Weights of a small class-conditioned image diffusion model: moe soft.
Rows from block 2 of a small class-conditioned image diffusion model, named by matrix and row number. Rows with one number belong to one neuron. Each number is 128 + 32 x the weight over its row's rms, rounded and kept within 0 to 255. All counts start at 0. Numbers have three digits each.
After each neuron's rows are labels from the 100 images, of 14976 (inputs lightly noised), where the neuron reaches its highest value: "top examples" is what is common among them; "colour at peak" is the nearest of a few named colours to the mean colour under the peak. Only what is clearly more common there than usual is listed. The data: microscope photos of single blood and bone marrow cells. In brackets: how many of the 100.
# fc1: MLP up (model.blocks.2.mlp.fc1.weight, 1152x192), inputs 0-95
# fc2: MLP down (model.blocks.2.mlp.fc2.weight, 192x1152, transposed), outputs 0-95

fc1.368:190112120139163123154100108103117058113146165128093092111141098150136105125191174104129159180105136126115092115156113085180109107110090142163050154089157117083125111178149158140139113101124167114190113153167138094164093143134106126120060198106167112072133144078117156142168103086159120083
fc2.368:072123150143145137131131070098132130138171161104098182153112125109157102112167040070165154195143109093097117158140127135119128108091072121145151108129112104128135154159131132149168091144127114103163119113160084119134128092102097121175168083096148097113111165157097138141126131144156155113
top examples: smear: peripheral blood (78)
colour at peak: purple (61)

fc1.182:156105105103171118107097109119100137117144100083148126117110145155170152173139059142156100127103162106182047142166125172122151181117112074147130166160133129117144110117109130071104126120131154123173074125132131152170164128122119101158097248105127113181148093133155097118040078112133133129
fc2.182:090144160180128140150145134152129125113157143096149108127097138143142146139093168159131141159103127146122156115099103131107108166123109123064125161192074088101100124180114166072135082133164093145104148155088125127054035172174103159121116151084142145154128152084119051098129145150107170124
top examples: cell type: segmented neutrophil (43)
colour at peak: purple (77)

fc1.629:134070103051106119090104150174106153129097129164136163128133095122113138138087137151166122139109194188125163113170124124096113083132116137080118184201156059095128142103146141118109133142103144055101132122141116137174158082106113098162152119078160147142152091099105164152081123160109125138
fc2.629:110109061168108119050149178142124139184121154096128107087129110185135092128150120147141162091104131115074153157156110187164073124145142089086170123179138102137091120147081137088201117099174097080159122121139168119079106138141157103042100150145067094145116102162139065169104132167097106116
top examples: cell type: segmented neutrophil (40); smear: peripheral blood (36)
colour at peak: purple (70)

fc1.624:060139096087126143157156179138188147128108102087060090148123150159146154141173154129199119111129160144098066106110091117181151087063081174159080106104199127087091086130094139172105125172165149119128089159120130184068161152127128185148132098137090109133127101129120086090106170136128143093
fc2.624:088090108128103137079143112120135131175072139117103160117137077139166199150160138099131176054105122122065114146141109100177139084177134111157036159095108101125146099089100068131111118147082146141102122169112135134163129128149180119120137172159080155141138143131096157179192125139175136146
top examples: smear: peripheral blood (75)
colour at peak: pink (75)

fc1.284:123137136151160081045213133133083098099130132081139174180105179137148163095139099172150139171255081160114118134145182152155162191103133150144102139159130068165107099112122169139118098188100091166091138140126108137125112118168045094167165131068093079116111149164102109172125139092097156155
fc2.284:116204043119186158115157123140102120095164130150145091165069141137093132077125206124131053190126143122079135086093046122155090212143077180113151138104159151153110158117159077151109098093138127115154135159143131168101120118119140108123158161147131098121133167141100119098165078111126110124
top examples: smear: peripheral blood (53)
colour at peak: purple (47)

fc1.465:130109141140102125043153139105109144134149188110117126178126123117136146169137160112047148143142118149073139167193145092196134094099142095121070142169173126183058178118110158120123151103133126136138178123146101176178088114146185095136075182180092121160150102113138105130083111126123153156
fc2.465:142124201090096134103154175154081143184149149159177134117114116115131105150122127142185100163091171121162121126094060099148058154110083135124111135166139145139114154161160129164091147139094151109130141151075102073151107137144112076091108066140118049140057103178149117134146120141075109195
top examples: cell type: segmented neutrophil (47)
colour at peak: blue (40)

fc1.115:181118144108185139122151175128136150071137125136132094136097107159118108092104209104113138169105076160152147134069154106178143108109140122147106132114129180144112093090128110090135162089168160141213169157192122086129148162125131130087145123177143156084129143134103086153173145109113038121
fc2.115:149132099105149188126091115080132106077140172155127093094107113129103134069117070147158164127134168095106067085155081148102125183147159110194128130165152091127178153102087136063124152146169187140103140076124093179174151145102087072109121124083113153152066157168095121130157117134120157157
top examples: smear: peripheral blood (77)
colour at peak: purple (61)

fc1.426:094154146121126125092111092175144158123086114154109148084140113145093178086121121071102124126158162176153126141125163113074119098143082121142124083133089091127172159119096158162128144109171118118104159105114182144113128100096103107062139113123193095132171086153094129167118105106142097147
fc2.426:132174091096087110089109158130095159128112114135080160087115126096173065084092162083148130111105170120155168150035160139146104154140141131143141091132194087090108105176080135134125189139136175121089161154115103096079141133093145187111154189147142081046131153164167156140096133155126188089
top examples: smear: peripheral blood (41)
colour at peak: pink (51)

fc1.384:099093110103104146149122157163155096105124077107172175118173137107160089153098062073141149135165131083135097132102096144175097144064137163083061158094104151196174090106152096152193121140167117137044172112149160192141142120122122150188069127057122117154173118128087111112126110120082130165
fc2.384:194100159070108142093110174105122122132218124141150118157125139122113149141107183161147119045128088067105106130093140165163140127171108204149042130124093114112094142132094114068165104155146145130094132136182162105107131079097111149155072109096111150125095107167122113156116089137107144131
top examples: smear: peripheral blood (59)
colour at peak: pink (45)

fc1.211:072126107112148145142128129224138133105115110160159119127155057137113143054118146123159139143137116093130101101173139099163124130108132151163093073122126107129146165149089109091133175103135150088101092158101103127168101122084132128076147156121112077124115119081139071134078115110135150173
fc2.211:173142184125101111113158140128112107122132154153131150114143162133109096089111200092108104102088139091169121123073127079126119104076133103118136173118074103142146102124103149112160159165071140106138182091159156072156133041143173125154109099109145095176173113103157172176101092193099180153
top examples: smear: peripheral blood (39)
colour at peak: purple (52)

fc1.473:169120142062130104142117146144134151125127095143144137125128103050154147153112171149155133117137112201105105129099120109156131085176088187090077106160118177129117134137196095095172113135136139111148196171138072101128194118156138107167152126074091110123118116121185136128109151166189114146
fc2.473:124110125158167101134171103205106117194143071153137143091147060107118124118136119092140160105113053108119066119148112146131111155114158192133119157145117129102115191174126154136137110078083124122097077083122129114126120157131160111121128090134178140090100169149111145158157147099217122144
top examples: cell type: segmented neutrophil (49); smear: peripheral blood (37)
colour at peak: purple (51)

fc1.738:150148071136120109132120083115175143160093173107121140125136163093114140160113141144069096150169157124088129091154154128165152088091134125144126140178145094152086127121123150155089165130181085146154093148064094150155128135139130122131103085136194134147191073145177150197143085117079086157
fc2.738:115092148099084109114140117107113148192105104140138186149167114108138110154111152147118104157068111165148107107153065126160162140115127139128102139147154138196192166155182114147124126163106128121143139117108157110082129107208087154159153152177165115098134070087077107135105155095153143140
top examples: cell type: segmented neutrophil (40); smear: peripheral blood (36)
colour at peak: purple (46); blue (35)

fc1.632:103110140097107165067146146122153169092131083125134126144136129103102164119106120122089112151128078135129101119150126147110136078151086158107182161117162147091153133115146174134162175100134134181170132099140067124140133085165128132135169124172114153164147113137106152109167109164172070101
fc2.632:084154086172115146135130120098086176103172126119128126168089108120094148139145128205130151158147130091167111156100125167156134116114177129091210141127159139055144099107125120111119194110139128129142111080118080148110140125098124159084151099137087124165153094129152137135115102156165135095
top examples: smear: peripheral blood (48)
colour at peak: purple (69)

fc1.590:171154050119093137111098126162114040092166112141105098148065155105111150144109157085154103167138147125068154167113075153154120092089132181106107149167166141085114161095122179080115163156180135179127204098121164145131185097152107101156140093086143103126127117130133107093128118171117105157
fc2.590:118139132159118084168149075110184133138107089130174104135109139138061107160143152123103141142124145142164116147095234142143131066131152153062098115151178058102126096172104071104146117170119108137106106155122105108142068120097113185120135125128112105145169100108148124124184100179181098176
top examples: cell type: segmented neutrophil (46)
colour at peak: blue (73)

fc1.338:196084121105111110186125181150138135092108101145127150095109087114081131188100138135120138161175100155091138161141112165154110148168056092147122149123134150072119146115130138126162134083161131148154101162153070093089104131182083099178176154058200165130126154155151146118137112177146095128
fc2.338:060065145163079116160142152107117123148136093089114121129100113152136093125139131112129159137161083135121102159131111164086173111159163192120197106112126094075145140106084206062150173128148107044109109101161108163135105077075134083148159092107163138129096124107113115112157178129127146146
top examples: cell type: segmented neutrophil (52); smear: peripheral blood (51)
colour at peak: purple (49); blue (37)

fc1.543:149196103086053136157129142128169153107100111163143154145098113156140102116111132205139140120142143159195138135157184126129101172128076156150110074163090145144134149111133127169126123098141108095095201120139109076129089102126119120110146191120110141128096137135122130176097148150128108078
fc2.543:130058155096105125132164139148125130112101114103115146109116145131136098104203155136136174118140148120161123141232160092120156124136155161101095164187056133128192166130121104166097164132108141141156132097156107118056104116076129128120136106129127138100092104116116142125215094129138112138
top examples: smear: peripheral blood (37)
colour at peak: white (55)

fc1.47:104143085085135153153136119167086103111158110144225126197135075111154169108123119102181109120073147125130115122087231145120130154112117182141093179195141139135177139199122111115142110133205149111090172122138126050115176066169164130160092209127107158139107087152133122082138121129119117113
fc2.47:152118070105118120062115119124156179122145089112107141132177129148083140101162129152151132110199154183132129199173054117112156116200159120167143158134159146139115177158143167111200158133097099133098097168089183147129141133163088079064118096153148109041167142153142077186122101036149089102
top examples: cell type: segmented neutrophil (50)
colour at peak: purple (50)

fc1.599:138084160122105150119125071132108137107109104100148138137122157138135168168104161188173156125094167101118144102157140164128174120133101123088115102221131062157141086112119150127131129080139120153067100128124186151108112067092127150167116148164110112119124132104118134128176106152091110083
fc2.599:148167136108127195128090113167095101115097127114083144137169122117173083200144030112110111166104126066151145093097151154091135145094138101089154132148095163133177116118152128187062139140118102137083134119169156096124115166083118110188099090083105163124143119124116191139012192101099177137
top examples: smear: peripheral blood (53); cell type: segmented neutrophil (51)
colour at peak: purple (54)

fc1.307:182096119119090148091116116082094125115172092118137160191122088157118154182081122104154125093163114102108113158102151144144153140135115107092138114219133141142136137134116048133155121111114090126143132075128027140135111116165139103108098099120162114131156147165178171089077090135100097141
fc2.307:141167083137069149103110144161135081168140094123139106124169150164104071157172175188115139155066046127175090087142127100095172112113145176098181119178121122109105161121150105087131132140189154148142136113174090124116084135114140068149157156166161108142154119173081109128089157112179090140
top examples: cell type: segmented neutrophil (51)
colour at peak: purple (84)

fc1.523:105089100183132123121114126181126098106090165086176124067126124071136157137157115129187112116135102130130126113083097148099123154154094068129095130172083134111106118098103129074076192125122149121107146155151126133112144128093091112130107173109231091079063158196153095136146090129133160168
fc2.523:189139133156109123134161074089150132147104060095131094083183104183166109153128125058138172085135100130112111073128125160129199111167130174190119132126115092095126121173128160138134140125176111175156103085134139141116101136091135107103128135126136128114183194129134104133150119110094174122
top examples: cell type: segmented neutrophil (43)
colour at peak: purple (47)

fc1.230:138142105130123169133096176151105110086134076134132104182116147114087165175103141078130118164111139103180144142117156128113162139075125184104131143111141153165104139124083164079060114151147116111138123091156079109146131103126156210156102134087105106109081130099119161181116147176066145169
fc2.230:153165084108127129114114128081167133121154156152146143091107159127106141108145140083138072119181093173093155148094080105111048123168075115176163098054124109104163109153124119154056055122113077107154095079134170157118139142136122053112132141169127107128153153125226160099154116112191156143
top examples: cell type: segmented neutrophil (43)
colour at peak: purple (54)

fc1.101:097119139109137125100166123171212140147090111119126157135159161153182123142066058157132132167147143128102086120083114143144086138082128147167089126150061093136163119160090152128128127129158122133080155162114153110144100136118135102148151120089083093122128119132046158117154125158084164102
fc2.101:141141119100119107121098153155146131134119128122172117131156156109124136158013124154160144154135119120125147123146137159171132122128142152141145117192096127160135128146138066110183133141109139123145143129159158137097138022118088137131092140146088124149110175143138143160096121108099079114
top examples: smear: peripheral blood (68); cell type: myeloblast (30)
colour at peak: pink (64)

fc1.480:138132105173070062109136126120108167122080136119131088169134101101196144158103129154144150100169080155144146129122117137159189184159173111187126162124122180097108159171126153119154139172141077161108155131149165153153154119127174157116121063149087107147122118172119122161128162150120090113
fc2.480:117126108098128128111125136120124090065129141183156091089123156123106060061110167160114089143149127126139139162054128102146150138148116142228135147094149091102132143128122109162125141137104133124098126114158109175085075085146203096098178212108139096135141155192110170091106087121097086137
top examples: cell type: segmented neutrophil (49); smear: peripheral blood (48)
colour at peak: pink (54)

fc1.686:133129051088118122078109165158185078049139076088167115129092141133167130147101142127137086143119108119143153145084099154100141072125129182147143117196164099150128126191111135101148118111145156132097162099140122134081194100148145131151143154118092174090167142163096153061126084178103088090
fc2.686:088095145145114092172124153159087107074088090180100179152140125155107130146108072110099151039189188081144111182111175135077108123124206108077113096151156094109135068193115107035168130118146125113092148123109105104188125154147150125130151078124115141130076161094172100198119137141174180140
top examples: cell type: segmented neutrophil (51)
colour at peak: purple (61)

fc1.721:070103100041103106125116163147168105155094145132173168125126099131188153161122112091118102201075093091128128124184105102120146106126110168169093130090182143115096168158155134179148151137197092070157128124115175162207123120115108131055179129128131121110074182158103181089198110135146126150
fc2.721:112178173116188133141118122116089114209131123109158202146095116081148078102145115205101179136109094111122139138127136141194150137110083078155102131156153094104158129113077139102089158088097096109076095086172142078120133100119162123115116124104073084078110151109161149130150114182097116117
top examples: smear: peripheral blood (36)
colour at peak: pink (55)

fc1.625:136142132119132153102101137118103128035137137092154148123102158133107166236054174132148126122134130143106166116091140134122122145113176110059117116195128116140122119106120078159145130131144169135216064118117113120132083111153112143095116098113134113098148142113104121120150106075101136176
fc2.625:098167131106098104101113142145115086097126140095103193083095163126163152199176120165177141116153152156109114154148128084153106076179153173084158191173076167143123125156106143155116180118079132118210115115141155110168103078125102107135157074129119090108147125150151173134116110165110133183
top examples: smear: peripheral blood (41); cell type: lymphocyte (37)
colour at peak: purple (53); blue (46)

fc1.732:095105085130120129116106169140163179126115110091110117159099095142174142108101150168176126133162087135105125132153206126123128132107141171076129155162153102136112133170127131180181148148156142063135183162162107050075156107138181099177117147146133117144141152158104153084125088128109121117
fc2.732:123147138174167129111086134084092072154135063135169156160120079082184143064102120174124120093138183150112149140017118125139151159145096138065157068095091146101144095107102125084133064092039109083149096132114113163159137139105159071118096094188104126114167176115111125112113132063129162128
top examples: cell type: segmented neutrophil (41); smear: peripheral blood (35)
colour at peak: purple (39)

fc1.541:101078120121162155128177137120113202095109246097159103070107114118171118140167155138115074142134121137134163095157161127156096101112150174116119115138147141128142109131164151124208132131105077155119140113113190095128154083147077122185068196135130120158142116137165145147196156126079141132
fc2.541:098107117141115080149130094147141150121094186143158133080156148083124127127116144129133137190130183161084122132052123180191128090098120156137113125158154110100115170176133135147103128087099125132115125141111106183120175184127129136150114094126061097147126152141133095162151132128071122146
top examples: cell type: segmented neutrophil (51); smear: peripheral blood (46)
colour at peak: purple (61)

fc1.291:062182088122095133112112104190163150163087128137116178111115109126165111113095157100110157111175146088130162145121099140199106138115090169169150093159092069116160181168113105161113159159117100105110061124104137123102084108049133125100145151155102071172115151101122123150115122162150172174
fc2.291:071128145120145118099124119088069129142123166117144188086140147125133133188123148080169144095099154149113189145172121138083099088129099080112176055160102137144060119142079154072106148157128182088140124121116139098179127149109107148113096146104117131131139083079207166117111150173135172122
top examples: smear: peripheral blood (52)
colour at peak: pink (62)

fc1.527:124083137106043181163147160113129132105146116109132110146142154200092133099074120058164136150128084160145123092156104168115116184106182162147105163159110136128137104131136147102144126148184081154131163133167113124238117108153130191112086168135165115138148097167128142126120197099139122155
fc2.527:131119119140123123092116164097135085119142144158123134112145201169109140121172180144124107099149153161138128145152162050163103109117143083183172139111172146139115121098147110149165148111053141127122136142116161102068128119149119129160109078090111094097056092137148143194148115128080139099
top examples: cell type: segmented neutrophil (56); smear: peripheral blood (52)
colour at peak: purple (65)

fc1.276:157204164165168120147115102056131119109165100113163043114112118102140140183116070108108092109134123136182111127117187174096115127093109101156128143155083125137108121073110117036124164094138145103146137129109148158154173155116105087124137202074126122175125091164109074100118135126099113105
fc2.276:108101147118177143163125127139131165068117142118067058104166135078158130139046153134135161130159173112120188148127058161110166133115073094079135188098167159148196174150132107082138170080099110122151150087122130147111163181043142100187167132103169156093165125107160108113088166130085110121
top examples: cell type: segmented neutrophil (53)
colour at peak: purple (70)

fc1.73:189176154131042106192137096152106142129081127150086089225135102128131125112140133149118139062089138137168108182129160176072109112072144148131154098107095121070095116135135129080127146113101140097123179144072077153130137147092121145146173133096185141091096157114075169133170107121100159122
fc2.73:172124116114138178146162073087135074143133102119111131103119118175055127128112074150103136077103094120124104172151150125131147154086126105129127133157151071115153138166095130164093135148120114129062141098122137123098134118076128170143158129113126101157148118101205080089144141122138143113
top examples: smear: peripheral blood (68)
colour at peak: white (54)

fc1.91:112084076082110116065129150156120088094164118155208190108110136150164143158142117099094119153130101158101153112149168077143123158125152153149119081125092117088098128110142078103153119145150146155141168114171069144144110118118168094160115184118115150083148153124148145124158123181092068155
fc2.91:101144129121178122124112153102093154128107157164188165077103152117114145139094152132136135164149115122175115149133109131105167196101134106190141156155167152089179150156124131195129200093126100126127167078149173083116062140111133052139137100091168133132105124157087141224123096087107145173
top examples: cell type: segmented neutrophil (65); smear: peripheral blood (37)
colour at peak: purple (50); blue (28)

fc1.226:174151088151133137147149114140118141078157144090137113110048067098144124121045178132135120064162109138144193184139166174144119147108112108142104121129149130123097195153063145063106177132142183145162146072116126171160127065098132101122109064120165089165062066133138116127125133162173093179
fc2.226:151111130071118104117126141140119106096169138163096093141149129115166126137177190157124140124129119116135082151148102184090154083107130176120114112186105118105171105145144133172142184154149031139147086113142143138115111136162136093144123149111142105166133052190138045102123126090112019215
top examples: cell type: segmented neutrophil (84); smear: peripheral blood (83)
colour at peak: blue (64)

fc1.109:123152109071106188049079147166161157098116113175073122146153092109122129094179155166130091131160149145115180103141163113115117086127116156119146217081164106133146154143130115143072160170087108084164156163094105143168128087136165125125120117089154141131173092112080106171082109191071141210
fc2.109:129151150134091119071176152085077136097187121135145178114167102165089109112103105156095136087188156104107190179105115117169090118135107150152103079117148200150105146178144089133168125118090156098174131140106143130103123135164123123092104162183134114119088056085119108138157152098108122201
top examples: smear: peripheral blood (64)
colour at peak: pink (59)

fc1.453:128078194107109166127155078123137115121142144149139112118100136071197149093150120107169069079115178060085111096170171085137064143116165119114070126139131086122118088122138158213166147115142100160129172082150141162100173129098089072132138145124126123141152100159149120108152129118197116124
fc2.453:112094123142166154123125117126121193171083157145153187130128125117128162112122127138136090133098092124121148104051122119137162153171077145103153090134097123117071110073171131176159106119140150159185068092108135121109109143109139156099146087103169164096158118181112136144166118141139115121
top examples: smear: peripheral blood (60)
colour at peak: pink (51)

fc1.28:135185107150156148155107118134157154123109116164100070226122172151128155056113115147132157144133160203118135151111159133087097140117091149170159147141146144149134163148084120131074175173135099139097159122109025124136164134054106149103183103124114126074062130054060123173109141078152112143
fc2.28:146176100154215118099117131087130137094183099104171100169132113084129147108100090122091125123100170161166101087123170110141069154111167093129148120111133136118123081118106153125121191173123160084145193159067126148127157098131085152155111200185067087136169126151159102127151159134140129127
top examples: smear: peripheral blood (90)
colour at peak: pink (76)

fc1.196:165172089115101127138124093107105160073106139155163175114071124078155135107106161155123120063182111096100139199141209166170149147161099112153097130131154131180115128115121120079125160123109133145122159085120067077200144056097116067110134096139131110152038090128140090097134161139181050178
fc2.196:158096196190163108106110161132160150140121122155109158095097148113154153075141067111140124121143146103148072122135091116101136140100124154126102197133125099152101188165094117144141120199131103099111075208143146197110152196131130090143112103129076105146149098163145144121139160133163169229
top examples: cell type: segmented neutrophil (44); smear: peripheral blood (36)
colour at peak: pink (61)

fc1.579:128155131120109229081178100122146159077130092125164116111161096117165199145149104072187068116152136074104141132117097122119110151154130140096076093130190064126105123099092140119156168162149108123136105100141127132122178132083160136085120130173115097117151086142152149124149135145144127123
fc2.579:151137096091160184060002140167177178150121085167154168102150144108178140155126105164084151091127073174146094133154126108131114127163119141114096170124100060156067129102139092135114165126158132177129096115113133149152130133133142151213144144163101122134128138167128140133164098182164138135
top examples: cell type: segmented neutrophil (40)
colour at peak: purple (65)

fc1.355:124138105120161173140091092054107118074215114089168106130098144099171173161088167084170098093115147118151152184098147170143147182141140133106146150163153153126088124167115163099150158133134121126088112081153140164078180095101135090180054150130118131158108113152138117097092076174087079134
fc2.355:115085149114171122152080160141154148096135177186137141145135206120121082160107118136141122174184105083208134108084101120061145126139113162129112162126112173119131123121161123114112133107164121118120201137110113105174203196134155085139111133103129134136107124127155086141107127098165164139
top examples: cell type: segmented neutrophil (90); smear: peripheral blood (89)
colour at peak: blue (53); purple (46)

fc1.420:161098130121152130101145112207145099131157118121118055160138163121119124110085146070158155177139169118114079100115108116104121143121161129189149110106113110118147161106075109154061140102133210136088080124187144148097166166110145174129115145126096090132179135090161121255181108092071056106
fc2.420:097152113134140148109094068113138114122150153136165107126104092087088080107162137096101118163137096169162103183075161161090094144130146128171105117123119115106128191170149111140104132119120234122102210149180099151121087112099068146124185099051149125090148150124137119097097103155127180109
top examples: smear: peripheral blood (42); cell type: lymphocyte (39)
colour at peak: pink (63)

fc1.107:098120101124161152130112117158123095114086118099141085186129094113094140152161138116085072120123122132163086069177144128030166100067213159122151121196096132070176122131160144110124135057084132108112163101120107106202124148141136134171105143094149120124177128173124090129118115162132128155
fc2.107:113168103128081135168126171091119098085121158117098104155157129102049146137113123112139177173091217110106135184170152150162175166109123105103171077118159176138130116120100137086140091114141103087176122096123136142124150145106108163116094139093145069171111105112115155112162163083094165116
top examples: cell type: segmented neutrophil (42)
colour at peak: pink (55)